From a checkpoint of a small contrastive image-text model.
Training: nadamw at rate 0.0019, 7200 steps, batches of 256.
Rows from block 2 of the text encoder of a small contrastive image-text model, named by matrix and row number. Rows with one number belong to one neuron. Each number is 50 + 12 x the weight over its row's rms, rounded and kept within 0 to 99. All counts start at 0.
Before each neuron's rows are labels from the 100 texts, of 14848, where the neuron reaches its highest value: "fires on" is the input token at the peak. Only what is clearly more common there than usual is listed. The data: photos with spoken descriptions (Open Images, Localized Narratives).
# fc1: MLP up (text_encoder.blocks.2.mlp.fc1.weight, 1280x320), inputs 80-159
# fc2: MLP down (text_encoder.blocks.2.mlp.fc2.weight, 320x1280, transposed), outputs 80-159

fires on: "picture"; "a"; "we"
fc1.96:30 50 50 50 20 48 50 50 50 27 50 65 50 50 50 50 45 34 50 33 50 50 50 65 50 50 50 98 43 42 40 60 63 50 32 50 63 65 62 50 77 50 50 19 50 33 31 50 50 34 32 32 60 50 60 66 50 50 60 50 40 50 50 50 50 50 70 50 53 54 50 65 50 44 63 82 61 57 50 50
fc2.96:29 50 50 69 50 50 50 73 50 62 61 52 50 80 58 56 50 50 43 50 50 35 50 70 50 50 50 43 50 50 50 50 63 42 66 49 50 50 50 50 40 54 76 50 66 08 35 60 50 44 50 50 50 50 62 50 58 73 36 32 61 50 50 50 47 50 50 54 50 50 50 50 53 50 46 63 50 50 32 77

fires on: "."; "and"; "on"; "parked"
fc1.578:25 50 61 50 48 50 36 50 50 50 50 50 56 50 50 50 50 48 50 50 50 50 86 50 50 57 60 50 69 50 30 50 50 35 41 50 50 50 50 40 46 50 50 50 50 50 33 57 76 50 53 39 72 49 50 63 50 50 50 91 44 31 67 60 50 50 50 50 50 44 61 50 50 74 50 62 33 72 50 50
fc2.578:60 23 80 50 41 50 50 50 50 48 50 50 50 50 50 75 42 60 50 50 28 50 53 40 75 50 50 84 50 50 43 50 50 50 50 50 26 50 50 50 50 44 50 50 46 50 49 50 50 50 50 50 50 27 50 50 41 50 61 69 61 50 50 50 50 65 57 50 50 50 50 50 61 53 53 43 59 50 50 72

fires on: "road"
fc1.296:40 50 45 56 50 50 50 40 36 39 37 60 50 57 59 45 50 62 69 55 50 50 50 50 60 56 77 39 42 33 50 51 50 45 50 50 50 54 81 50 93 50 50 28 44 34 55 44 47 50 50 50 50 41 56 98 64 43 44 54 50 41 58 50 35 14 58 52 50 54 39 66 50 50 50 58 27 50 78 50
fc2.296:61 85 43 49 50 50 70 41 50 70 50 59 31 50 50 15 21 58 66 34 50 29 50 47 50 50 23 25 50 28 50 26 66 72 81 42 41 24 64 28 45 61 50 65 50 39 66 50 63 17 27 50 34 63 65 58 50 50 43 50 50 50 46 50 35 50 35 58 50 50 38 77 45 42 40 50 29 50 50 51

fires on: "buildings"; ","; "city"
fc1.757:50 14 52 50 50 45 50 50 46 50 50 50 50 50 50 58 50 44 50 50 26 52 50 50 78 50 50 55 50 50 35 50 50 50 50 44 50 50 58 50 50 10 83 50 50 28 26 50 50 50 28 32 50 50 50 91 23 50 50 57 52 50 50 41 45 48 46 50 50 50 50 50 73 84 76 79 50 28 40 50
fc2.757:50 50 72 50 50 50 50 50 50 36 50 43 50 50 50 50 53 91 52 50 50 55 75 50 50 50 50 50 31 50 50 50 50 28 49 78 50 50 50 50 69 59 50 50 42 50 43 50 61 50 35 50 50 53 50 53 50 50 50 60 45 50 87 59 50 51 63 54 50 50 50 50 43 50 50 50 19 50 50 50

fires on: "see"; "image"; "of"
fc1.628:50 26 50 36 54 50 50 50 50 50 50 60 50 25 50 50 44 37 50 24 68 55 50 50 44 75 40 56 67 38 55 56 50 30 36 64 65 33 50 50 63 62 50 50 50 59 50 37 35 38 35 59 50 50 62 50 50 50 54 42 50 69 37 50 58 39 34 59 64 40 53 64 30 45 50 50 41 67 44 64
fc2.628:37 66 42 59 39 50 50 71 62 59 50 59 50 83 50 32 50 50 64 50 50 42 46 50 50 41 50 50 50 33 39 50 63 50 50 37 54 56 50 34 50 37 57 41 50 36 48 64 59 37 12 50 31 50 66 50 50 65 52 57 50 36 50 29 28 43 50 50 52 66 50 50 50 41 32 65 50 50 50 74

fires on: ","; "the"; "and"; "there"
fc1.198:40 24 59 62 57 50 32 50 31 35 53 36 72 50 44 59 50 48 50 63 46 82 50 57 62 73 74 75 50 42 50 50 64 49 26 74 55 39 57 50 60 50 55 53 50 50 40 42 36 44 42 50 60 46 32 68 50 50 48 57 54 61 51 50 42 50 61 42 64 50 50 50 50 50 57 50 50 38 67 33
fc2.198:46 45 50 50 50 64 68 50 50 50 50 50 61 57 62 50 50 66 41 56 33 79 53 62 43 71 56 50 50 61 40 50 50 50 50 50 50 46 57 50 50 42 50 78 42 43 28 70 72 27 69 50 50 50 13 62 74 50 37 50 45 50 50 33 50 50 50 50 50 60 50 37 75 50 50 59 50 50 71 50

fires on: "."; "and"
fc1.252:50 50 50 50 50 50 33 50 50 29 40 50 50 50 28 65 50 50 50 65 50 50 70 39 75 50 75 76 50 50 19 38 75 50 50 50 50 37 60 62 50 50 31 42 43 46 55 50 37 50 18 50 50 08 66 54 50 50 67 50 50 55 70 50 50 24 78 22 40 37 50 50 69 44 50 69 50 64 64 50
fc2.252:42 24 80 50 23 50 50 65 47 22 43 49 50 50 50 68 50 50 50 33 64 50 50 57 50 70 50 50 50 50 36 44 62 55 50 50 50 50 50 50 73 50 50 50 34 50 53 50 50 84 32 40 50 43 43 31 46 73 38 41 50 50 50 50 50 50 50 33 39 62 53 38 71 39 50 80 50 47 76 50

fires on: "the"; "."
fc1.607:50 50 36 17 50 50 55 50 50 50 50 50 26 50 50 50 50 50 50 43 33 50 76 50 50 88 50 50 69 73 50 50 50 50 31 50 50 50 50 43 50 50 65 72 50 50 50 50 50 50 65 50 47 50 31 68 50 50 37 50 50 31 89 64 50 35 50 50 50 50 50 22 40 50 50 50 50 50 50 50
fc2.607:50 23 50 50 50 50 24 50 50 50 50 50 50 50 50 50 18 50 50 50 50 50 53 69 50 84 50 54 50 50 50 50 50 50 70 32 61 50 50 50 28 50 29 50 50 50 54 50 44 68 50 44 50 50 50 33 50 50 50 57 50 50 50 88 61 50 50 50 57 50 50 50 50 60 73 27 50 53 50 41

fires on: "the"; "and"; "name"
fc1.458:50 50 80 29 50 50 48 25 50 44 50 50 47 50 25 50 50 44 55 50 45 50 50 66 69 50 50 50 59 50 50 50 91 39 43 50 50 39 50 50 50 50 42 50 45 50 50 50 50 22 50 32 50 21 64 50 50 45 87 50 50 77 50 29 32 66 71 35 60 35 50 43 50 50 84 50 50 58 50 50
fc2.458:50 50 50 50 34 65 57 50 53 38 50 50 50 50 72 50 50 50 50 46 60 50 50 50 18 50 50 50 58 50 61 50 50 50 68 36 50 37 37 50 50 66 50 86 77 74 53 50 69 50 50 50 50 50 50 50 50 50 37 23 50 50 40 28 56 50 54 66 50 50 50 24 63 40 50 66 50 50 50 50

fires on: "sitting"; "standing"
fc1.463:15 27 50 50 49 50 50 66 61 50 50 50 50 50 50 82 50 23 71 50 65 50 50 50 38 50 50 78 50 50 52 50 50 50 50 50 50 50 50 50 50 27 50 14 50 24 39 55 52 49 41 37 50 42 27 50 50 50 50 80 50 66 72 28 50 76 50 50 57 50 50 50 50 50 63 50 43 33 50 50
fc2.463:50 50 50 50 50 50 50 32 50 50 50 50 50 34 50 56 77 73 50 50 28 50 63 50 50 50 50 47 50 50 50 54 50 50 50 50 28 50 53 50 50 50 59 50 26 34 50 50 33 50 50 50 99 50 42 50 50 52 50 50 50 50 51 50 50 50 50 50 30 50 15 55 50 67 57 31 50 50 50 50

fires on: "sitting"; "standing"; "people"
fc1.148:43 50 50 50 38 50 54 50 50 50 70 50 50 50 56 75 59 50 73 66 50 32 50 50 50 90 50 65 27 58 25 27 50 50 53 50 50 38 72 68 78 49 60 50 50 64 33 67 50 50 50 37 47 42 50 50 42 18 56 55 50 50 50 50 50 51 54 50 50 75 50 40 50 50 59 75 48 50 50 73
fc2.148:51 50 71 49 36 50 50 50 63 31 55 71 65 50 42 25 10 56 50 46 50 25 58 50 68 50 41 50 62 55 50 50 50 50 50 47 56 42 50 50 50 40 50 50 50 44 43 69 65 48 44 50 45 24 87 32 50 17 50 54 50 73 50 50 50 58 50 50 69 50 55 50 72 50 50 50 50 65 50 57

fires on: "the"; "and"; "parked"; "on"
fc1.512:40 50 69 50 50 50 50 50 50 50 50 50 50 50 50 65 29 50 50 50 50 71 90 50 50 92 61 50 70 42 45 50 50 36 50 50 50 50 50 50 50 50 50 50 50 39 50 50 71 50 50 39 50 50 50 50 53 50 50 50 46 50 79 50 50 68 50 50 50 43 50 50 50 50 34 50 36 30 39 50
fc2.512:50 50 50 50 72 50 41 50 68 50 50 50 50 50 33 50 50 50 91 50 52 50 67 39 65 50 55 50 50 50 50 50 45 26 23 36 50 79 50 50 50 34 50 50 50 50 50 48 50 50 50 53 50 50 50 50 50 29 50 78 50 50 66 87 46 70 56 50 50 50 50 50 50 50 50 50 50 50 36 50

fires on: "."; "and"; "flowers"; "on"
fc1.316:40 50 33 36 07 50 47 50 50 37 41 50 50 50 50 50 51 23 50 36 50 50 50 44 44 64 53 37 60 50 42 50 50 50 46 50 50 50 50 82 50 50 50 34 38 50 50 65 37 50 50 39 50 50 81 50 34 59 50 45 50 67 36 43 50 17 32 50 59 38 50 45 50 50 44 41 50 56 50 62
fc2.316:46 50 65 50 59 50 50 63 50 73 55 50 50 53 50 50 23 44 55 50 68 50 50 71 59 50 50 67 50 39 27 56 80 50 52 50 77 57 34 39 46 33 30 68 59 17 25 65 50 50 50 50 45 66 50 46 50 62 50 50 61 50 50 50 50 61 41 63 53 50 50 50 63 69 50 50 50 50 27 68

fires on: "smiling"; "sitting"; "standing"; "men"
fc1.384:29 50 50 50 50 43 50 50 50 50 76 50 50 50 50 50 52 29 50 50 50 50 92 50 54 50 50 69 55 50 04 50 50 51 40 50 50 39 91 80 50 50 50 50 50 50 24 50 50 42 26 15 62 42 50 76 31 45 72 50 50 69 50 39 50 50 50 11 50 50 59 50 50 59 43 50 50 29 50 50
fc2.384:50 50 82 50 09 50 50 50 50 50 50 50 34 38 50 50 50 50 50 50 50 50 63 50 75 67 50 50 50 50 50 50 50 50 73 50 50 68 50 59 64 36 38 75 50 50 50 50 50 50 50 35 50 50 82 50 61 50 39 50 45 50 50 73 50 29 24 50 50 50 50 50 50 50 50 74 50 73 52 50

fires on: "road"; "white"; "riding"
fc1.681:50 50 50 50 50 50 24 42 40 50 50 50 50 62 50 76 72 50 50 50 50 68 67 43 61 55 81 50 50 50 50 50 48 46 50 50 53 50 63 63 76 33 50 14 50 13 50 50 31 39 21 50 50 50 50 91 45 45 50 50 50 50 50 50 39 08 50 50 50 50 50 50 50 50 50 50 50 50 50 65
fc2.681:50 62 50 50 29 50 50 27 50 50 50 50 29 27 50 50 55 59 50 50 50 42 50 50 50 50 50 35 22 26 50 50 50 50 81 57 58 50 50 50 50 26 50 50 50 58 85 50 50 50 50 27 50 56 49 50 26 50 34 50 50 75 50 50 50 50 25 17 50 50 50 54 50 50 50 50 37 50 50 50

fires on: "the"; "tree"; "<end>"
fc1.673:50 59 50 47 19 61 50 50 37 55 50 50 50 30 58 45 37 50 56 28 50 40 59 61 60 67 50 50 50 32 50 50 51 42 50 62 72 35 50 50 65 34 61 50 50 50 50 55 50 50 67 43 50 50 50 70 61 50 43 50 50 62 44 50 38 50 32 23 50 50 50 50 57 68 50 57 42 72 56 50
fc2.673:63 50 33 50 49 50 72 48 43 40 30 38 50 50 58 38 50 50 50 50 50 27 48 50 50 51 50 50 63 28 62 33 33 50 50 50 41 28 50 43 56 63 78 25 56 21 66 18 37 46 33 69 50 53 50 57 50 22 29 29 40 59 50 40 49 50 49 50 50 50 35 77 40 42 50 50 50 80 50 73

fires on: "."; "on"; "are"
fc1.431:50 67 54 50 50 71 50 50 50 24 40 50 42 50 71 50 38 50 50 50 71 50 53 50 50 57 60 50 50 44 50 62 50 30 50 68 50 58 80 50 71 50 50 38 50 62 50 50 50 42 50 40 50 23 58 63 59 35 50 50 29 84 45 47 22 50 57 50 50 50 46 32 62 50 50 74 50 56 68 50
fc2.431:50 50 46 50 50 66 50 69 50 59 50 65 50 34 76 50 50 33 50 50 59 50 50 50 27 50 64 52 50 50 60 68 50 23 50 50 73 74 30 64 50 48 72 50 72 50 50 50 50 50 86 50 50 68 32 50 47 51 36 27 47 61 35 57 50 50 50 69 50 55 69 32 50 50 47 56 49 50 50 33

fires on: "picture"; "a"; "we"; "see"
fc1.495:31 29 50 50 28 50 50 66 49 41 57 58 45 50 50 72 43 50 50 28 50 65 50 50 50 50 50 80 50 50 42 63 50 50 21 50 74 50 57 50 80 38 50 19 44 32 18 50 75 30 50 31 65 50 63 84 50 50 50 50 50 50 68 50 57 50 72 50 50 61 50 50 50 42 50 74 60 50 50 57
fc2.495:50 50 11 50 50 50 50 50 50 50 43 44 50 90 57 50 35 50 50 50 50 43 50 71 50 50 50 35 50 75 50 50 50 33 72 50 68 35 50 37 50 61 61 50 50 20 49 59 66 40 49 50 50 50 50 50 74 50 50 39 58 26 50 28 28 50 50 58 34 50 57 50 50 50 50 50 50 73 50 50

fires on: "picture"; "we"; "smiling"
fc1.189:41 50 46 50 29 37 40 50 50 50 50 62 50 58 50 50 50 35 50 50 50 61 50 50 50 50 60 50 50 50 50 50 41 50 35 50 50 28 50 64 50 50 50 15 40 27 31 54 50 32 50 50 50 50 50 70 33 50 50 50 50 50 42 50 50 42 50 50 37 56 50 83 32 50 50 50 50 50 50 50
fc2.189:50 50 36 93 50 25 50 56 50 50 35 50 68 71 50 32 53 50 57 86 50 50 50 50 50 39 78 50 50 39 72 50 50 41 67 71 50 50 19 50 50 52 72 13 68 50 50 36 41 50 54 90 50 39 50 50 50 45 50 52 50 50 62 50 37 50 62 50 50 47 50 46 50 42 49 50 50 66 50 40

fires on: "picture"; "a"; "we"
fc1.623:41 33 50 57 40 50 41 50 50 31 62 71 41 49 50 66 47 33 50 31 64 62 50 50 50 63 61 50 50 50 35 50 58 34 29 50 69 55 62 50 70 46 50 42 50 34 34 50 38 34 50 41 50 45 58 74 49 50 65 50 47 49 63 50 60 64 73 60 41 51 63 68 42 76 65 71 50 72 39 50
fc2.623:50 59 50 68 47 50 65 64 50 50 38 65 50 81 72 33 29 50 50 50 72 50 50 50 50 40 50 33 39 50 50 50 74 28 50 46 67 50 50 50 50 50 50 50 64 14 41 50 67 50 58 73 41 53 50 50 86 50 45 36 56 25 50 26 50 49 50 67 50 50 50 50 50 40 50 76 50 50 48 59

fires on: ","; "and"; "on"; "are"
fc1.146:50 50 50 50 41 50 50 50 50 50 21 50 50 50 50 50 32 36 63 50 50 50 26 50 50 50 50 50 50 50 50 67 50 37 50 50 50 50 88 50 99 50 50 50 50 50 50 50 50 50 50 38 50 00 50 50 50 44 50 50 50 50 50 25 07 50 50 39 50 80 50 50 91 50 50 50 37 50 77 50
fc2.146:64 48 83 50 50 73 23 50 50 50 50 50 50 50 50 50 50 50 50 50 50 50 04 50 50 31 50 50 50 50 85 68 50 45 50 50 22 50 44 50 50 41 50 50 50 63 50 50 50 50 80 50 50 50 50 50 60 67 50 50 55 50 50 50 40 50 50 50 50 60 50 65 50 50 50 50 50 50 50 48

fires on: "smiling"; "sitting"; "men"; "standing"
fc1.242:45 50 54 50 29 40 44 50 35 50 63 45 50 66 50 50 61 50 50 50 30 50 78 50 50 50 50 65 65 50 22 50 50 46 36 72 50 50 50 54 61 38 50 50 36 50 28 80 65 35 50 34 58 50 50 50 27 50 56 74 50 36 56 30 50 31 62 50 59 63 50 50 62 50 50 43 50 33 33 57
fc2.242:62 18 67 50 62 28 53 50 62 62 54 31 50 40 20 50 49 50 35 50 50 72 76 60 78 50 81 50 54 52 50 50 50 47 35 50 46 41 50 61 50 56 50 50 50 36 34 49 38 38 50 72 47 54 50 43 50 39 47 50 50 50 50 69 59 41 47 55 50 27 50 50 61 33 39 50 50 69 50 41

fires on: "buildings"; "road"; "is"
fc1.177:44 50 44 55 54 50 50 34 35 50 50 62 45 65 50 50 50 59 70 57 50 50 69 50 57 50 68 37 43 38 44 50 50 46 48 50 50 53 68 50 79 50 58 40 50 50 50 41 50 41 29 50 50 50 62 94 50 50 50 58 50 34 55 50 46 18 50 73 50 61 37 66 38 50 50 60 31 54 68 35
fc2.177:59 69 31 50 50 50 65 28 50 74 50 56 31 50 71 18 24 50 73 50 50 45 50 50 50 68 38 28 40 28 50 25 50 65 76 39 50 39 61 32 50 66 44 53 50 24 50 50 50 50 36 50 22 50 50 59 60 50 37 50 50 50 50 50 41 50 24 64 56 50 50 77 29 50 45 60 43 50 50 50

fires on: "buildings"; ","; "city"; "and"
fc1.522:22 38 50 58 50 62 50 50 50 50 54 50 58 66 64 50 35 47 50 60 50 75 50 50 50 99 41 50 50 38 38 50 44 50 50 50 50 21 50 50 50 55 50 50 50 50 36 82 62 50 50 39 50 50 49 74 50 71 50 50 50 41 50 50 50 35 39 54 67 50 50 50 50 75 74 71 58 25 43 50
fc2.522:50 27 26 50 52 39 50 50 50 97 61 71 50 71 57 50 50 23 50 50 64 63 70 50 29 50 62 50 50 68 50 50 50 34 45 50 82 50 15 41 50 50 50 50 50 52 12 70 73 23 82 50 50 53 50 50 63 22 69 50 69 35 50 50 50 50 62 77 69 50 50 50 38 50 24 50 50 31 25 34

fires on: "a"; "we"; "picture"
fc1.127:39 34 50 60 39 48 39 57 50 50 50 71 46 45 48 50 43 30 50 33 66 58 45 61 50 50 58 63 50 43 46 62 64 32 30 46 74 57 56 44 82 46 50 41 50 38 39 50 51 36 41 41 50 42 62 63 60 60 50 50 50 53 50 50 56 50 66 60 50 50 66 66 44 63 67 67 50 50 50 50
fc2.127:50 63 50 64 50 50 65 68 50 50 50 65 44 89 69 50 24 50 50 50 70 41 50 50 50 44 50 40 50 50 50 50 73 32 50 48 65 50 52 36 63 50 53 27 50 16 36 50 70 39 50 50 50 50 50 50 79 50 50 50 50 30 66 28 50 50 54 57 50 50 50 50 48 37 37 74 50 50 46 66

fires on: "."; "and"; "of"
fc1.357:45 69 50 50 04 50 41 50 50 50 50 67 50 35 50 50 51 37 34 31 62 40 50 50 50 50 50 50 67 50 50 60 47 50 50 44 56 52 49 76 50 50 50 28 44 44 53 53 42 50 50 41 50 37 73 74 50 50 50 35 50 50 50 50 50 18 26 50 62 50 50 50 40 40 50 50 75 50 50 50
fc2.357:50 50 50 50 62 35 54 50 50 50 76 61 42 73 50 50 26 44 50 50 62 50 70 60 60 36 50 50 50 50 50 50 79 50 50 30 84 74 50 50 48 50 50 50 50 13 28 50 50 50 50 45 41 50 48 36 65 68 50 50 60 22 54 50 50 74 50 50 50 50 73 50 33 50 50 50 46 50 32 70

fires on: "smiling"; "sitting"; "women"; "standing"
fc1.452:32 71 50 50 50 44 31 40 49 50 63 51 50 34 41 69 50 50 50 51 49 50 82 34 50 49 50 50 50 50 08 50 50 50 50 50 50 50 50 58 50 50 25 50 20 50 44 50 29 50 50 42 50 67 50 56 50 50 53 59 50 26 52 41 55 45 50 33 50 40 58 50 63 50 50 37 41 33 41 56
fc2.452:51 36 74 60 50 33 31 50 50 50 52 50 50 50 15 45 50 32 50 50 50 69 50 26 50 18 75 50 42 63 25 50 50 41 50 50 19 20 50 62 56 70 78 63 50 42 32 62 50 50 50 54 52 24 39 50 64 46 77 50 50 51 48 32 32 35 80 50 50 27 44 32 50 36 50 50 50 50 50 50

fires on: "a"; "picture"; "we"
fc1.190:27 50 59 61 10 50 39 50 50 36 58 62 44 50 46 71 50 27 50 50 65 41 46 50 42 50 50 81 50 50 32 50 71 50 26 50 77 63 67 50 83 39 50 11 50 50 31 47 50 50 50 21 50 31 50 50 63 50 69 50 44 69 65 50 46 50 70 50 50 57 69 50 50 50 68 72 50 50 50 50
fc2.190:36 44 50 50 50 50 50 50 41 57 50 50 65 79 58 60 50 50 41 50 40 35 60 69 50 50 64 50 50 50 50 50 50 50 50 43 64 31 51 38 50 50 73 50 50 09 35 50 50 50 50 60 50 50 61 50 61 71 37 34 55 50 65 25 45 50 50 50 41 50 50 50 50 41 50 63 50 50 48 74

fires on: "picture"; "we"; "can"
fc1.116:29 50 59 50 19 50 50 50 38 50 54 75 50 50 58 70 50 20 47 50 50 54 50 71 50 50 50 50 50 50 37 50 50 11 37 50 50 50 58 50 73 55 71 20 50 50 37 50 66 50 50 35 58 50 50 59 50 50 50 50 50 50 50 50 50 50 74 66 50 53 50 50 44 69 83 72 60 50 50 50
fc2.116:50 22 50 50 50 50 50 88 70 50 50 46 50 74 50 55 32 50 50 50 70 35 50 50 50 50 73 53 50 50 50 50 50 41 50 52 76 50 50 50 50 29 50 50 70 50 49 65 53 50 50 50 50 50 50 37 50 76 50 50 50 50 50 29 50 50 50 50 50 50 73 28 88 50 47 70 50 50 50 62

fires on: "the"; "<end>"; "view"
fc1.267:50 50 71 50 57 69 50 52 50 50 50 36 50 50 50 49 50 50 39 50 50 50 68 62 45 50 50 56 73 52 50 26 50 50 28 50 50 57 59 50 50 48 50 49 42 50 25 59 50 04 32 37 68 63 33 38 38 49 50 59 50 42 57 50 50 67 50 50 50 50 51 36 50 84 50 81 50 50 80 42
fc2.267:50 82 45 47 50 50 50 30 37 50 34 50 47 50 50 51 50 50 62 50 78 30 31 50 50 50 50 52 50 28 50 50 51 54 72 50 59 31 50 50 69 55 50 34 50 26 68 50 50 18 25 50 50 50 50 34 64 26 36 27 50 57 25 11 35 50 50 50 35 63 50 87 50 49 70 50 50 64 61 32

fires on: ","; "."; "and"
fc1.29:28 50 56 60 42 50 50 26 50 50 50 50 50 50 45 90 46 29 50 50 41 50 50 56 50 50 50 50 50 50 50 50 50 50 38 50 50 50 50 50 50 50 50 15 24 18 50 64 50 21 50 00 50 28 50 50 50 50 50 50 50 50 45 22 30 50 65 50 50 50 67 50 50 50 76 62 50 50 50 50
fc2.29:62 50 50 50 50 64 79 56 50 75 50 50 24 45 69 50 50 63 50 41 50 50 50 50 25 50 45 37 50 50 50 48 25 50 89 21 56 25 61 38 57 50 40 50 26 31 50 50 53 36 50 50 36 82 50 50 62 24 44 50 50 50 65 74 50 64 25 50 11 50 50 50 50 50 55 50 29 50 52 50

fires on: "trees"; "mountains"; "hills"
fc1.171:22 50 26 62 50 64 50 50 50 64 50 66 50 50 61 50 41 50 36 49 50 50 50 50 37 50 42 50 50 50 48 50 37 38 50 50 79 50 50 55 64 26 80 48 50 50 38 63 50 37 61 45 78 63 50 50 50 23 40 39 48 50 38 52 50 58 31 50 50 69 50 50 65 75 50 72 50 50 37 50
fc2.171:50 57 11 25 66 50 53 50 50 62 50 52 44 60 50 41 50 57 50 39 28 50 36 50 30 50 30 18 50 64 50 65 30 50 50 50 58 72 50 65 50 50 56 50 50 64 50 50 58 50 58 46 50 67 51 50 31 50 39 50 43 35 36 50 50 50 42 81 50 50 50 50 18 50 50 50 57 39 50 27

fires on: "."; "of"; "a"; "see"
fc1.520:50 42 50 50 04 50 50 63 46 36 50 50 63 50 30 50 50 50 33 50 50 50 50 50 50 50 50 50 50 78 50 77 37 47 50 50 50 50 45 50 50 50 56 50 50 50 50 96 41 50 50 29 77 50 74 50 19 50 49 50 61 50 24 37 50 25 50 50 50 50 50 50 50 50 50 50 50 50 50 50
fc2.520:50 32 50 71 50 50 36 50 50 50 50 50 50 63 50 50 50 39 50 50 64 50 50 50 87 50 56 50 50 50 39 50 50 39 50 50 74 50 94 34 50 37 68 50 50 50 41 54 25 50 50 50 50 50 50 50 50 74 50 50 74 50 50 50 50 43 71 68 76 50 63 50 50 50 42 50 50 50 50 54

fires on: "."; "<end>"
fc1.542:26 70 32 50 11 72 50 50 28 50 40 33 50 50 59 50 33 50 50 31 50 50 50 72 50 50 50 58 50 39 50 50 44 65 50 50 50 50 53 50 55 50 26 40 37 50 50 87 64 16 50 35 50 50 76 57 68 50 50 50 50 62 50 50 22 50 50 27 50 69 39 50 76 69 84 50 77 50 50 50
fc2.542:46 50 32 50 50 50 39 50 50 36 48 66 50 50 50 50 53 50 50 50 80 33 11 58 50 50 50 50 50 50 50 50 33 50 59 33 50 50 60 50 50 50 73 50 61 50 50 50 54 34 50 50 50 28 65 50 69 45 50 50 50 50 35 50 50 50 50 58 79 62 50 38 50 23 61 62 50 50 24 50

fires on: "picture"; "on"; "smiling"; "men"
fc1.609:11 50 50 50 15 41 50 50 54 25 50 50 50 88 25 73 70 50 50 43 50 50 50 59 50 50 62 67 50 73 25 50 53 50 30 50 50 50 70 67 50 50 29 06 25 34 35 50 50 33 50 20 70 50 50 50 29 50 75 67 25 50 53 37 50 50 72 50 58 50 50 33 50 50 50 50 76 50 48 50
fc2.609:50 54 50 50 50 50 66 50 50 50 34 50 67 88 50 33 39 50 50 50 42 34 63 76 50 44 50 50 50 66 36 50 50 31 50 66 50 50 50 30 36 50 50 50 59 38 50 72 58 38 50 50 78 30 79 48 50 58 50 52 50 50 50 41 37 50 50 50 50 50 31 50 69 50 65 66 50 69 50 82

fires on: "a"; "we"; "picture"
fc1.268:24 50 50 64 50 50 17 50 50 44 50 50 50 63 50 50 50 26 50 50 50 50 50 50 50 33 69 50 31 50 28 61 53 43 50 50 50 50 50 59 68 30 55 00 50 17 50 73 74 50 50 25 57 22 50 50 50 53 70 50 61 50 50 50 45 50 56 50 50 62 50 49 50 50 50 75 43 50 50 50
fc2.268:50 50 29 37 50 50 64 50 44 50 50 50 50 50 41 50 50 50 50 44 26 50 72 73 50 70 50 50 50 70 46 50 50 34 47 50 72 38 66 51 50 50 62 50 50 25 50 50 50 34 50 50 68 55 62 77 50 50 50 50 30 50 50 50 50 50 50 50 38 50 50 50 50 66 50 50 45 90 50 77

fires on: "persons"; "people"; "men"; "smiling"
fc1.686:48 50 81 50 63 50 50 50 50 58 50 50 41 33 50 50 62 50 64 50 50 56 50 52 64 46 36 50 35 50 27 56 48 42 50 45 42 53 78 64 62 33 50 45 20 55 45 46 50 60 70 40 39 47 37 39 63 35 69 76 74 50 56 53 42 50 50 23 34 64 50 50 46 50 50 47 56 41 50 50
fc2.686:50 64 35 50 50 49 68 40 45 58 50 50 73 50 50 50 77 50 54 58 49 39 56 36 43 40 50 50 50 50 50 61 22 62 50 76 50 53 34 50 79 59 68 50 54 66 51 50 50 50 50 69 67 56 60 50 22 17 39 50 44 26 64 50 50 42 67 44 50 50 50 39 61 50 32 50 37 50 65 50

fires on: "glasses"; ","; "and"
fc1.675:57 50 49 50 50 50 62 44 69 67 78 70 25 31 42 50 50 24 66 25 50 50 50 36 50 50 32 55 50 50 43 41 63 50 50 39 50 50 50 50 35 40 50 50 56 30 40 50 43 55 31 45 40 64 77 43 27 50 50 70 50 50 50 64 50 62 32 53 67 58 68 67 50 50 43 50 39 30 33 50
fc2.675:60 62 27 63 50 50 80 50 33 44 40 50 50 50 50 60 50 60 50 50 50 33 67 68 50 57 59 45 45 50 39 36 50 26 65 41 50 62 50 50 50 68 50 30 49 15 50 30 31 50 50 63 50 66 50 50 50 47 50 39 46 37 50 50 50 50 50 55 27 50 43 55 41 45 47 76 50 76 60 59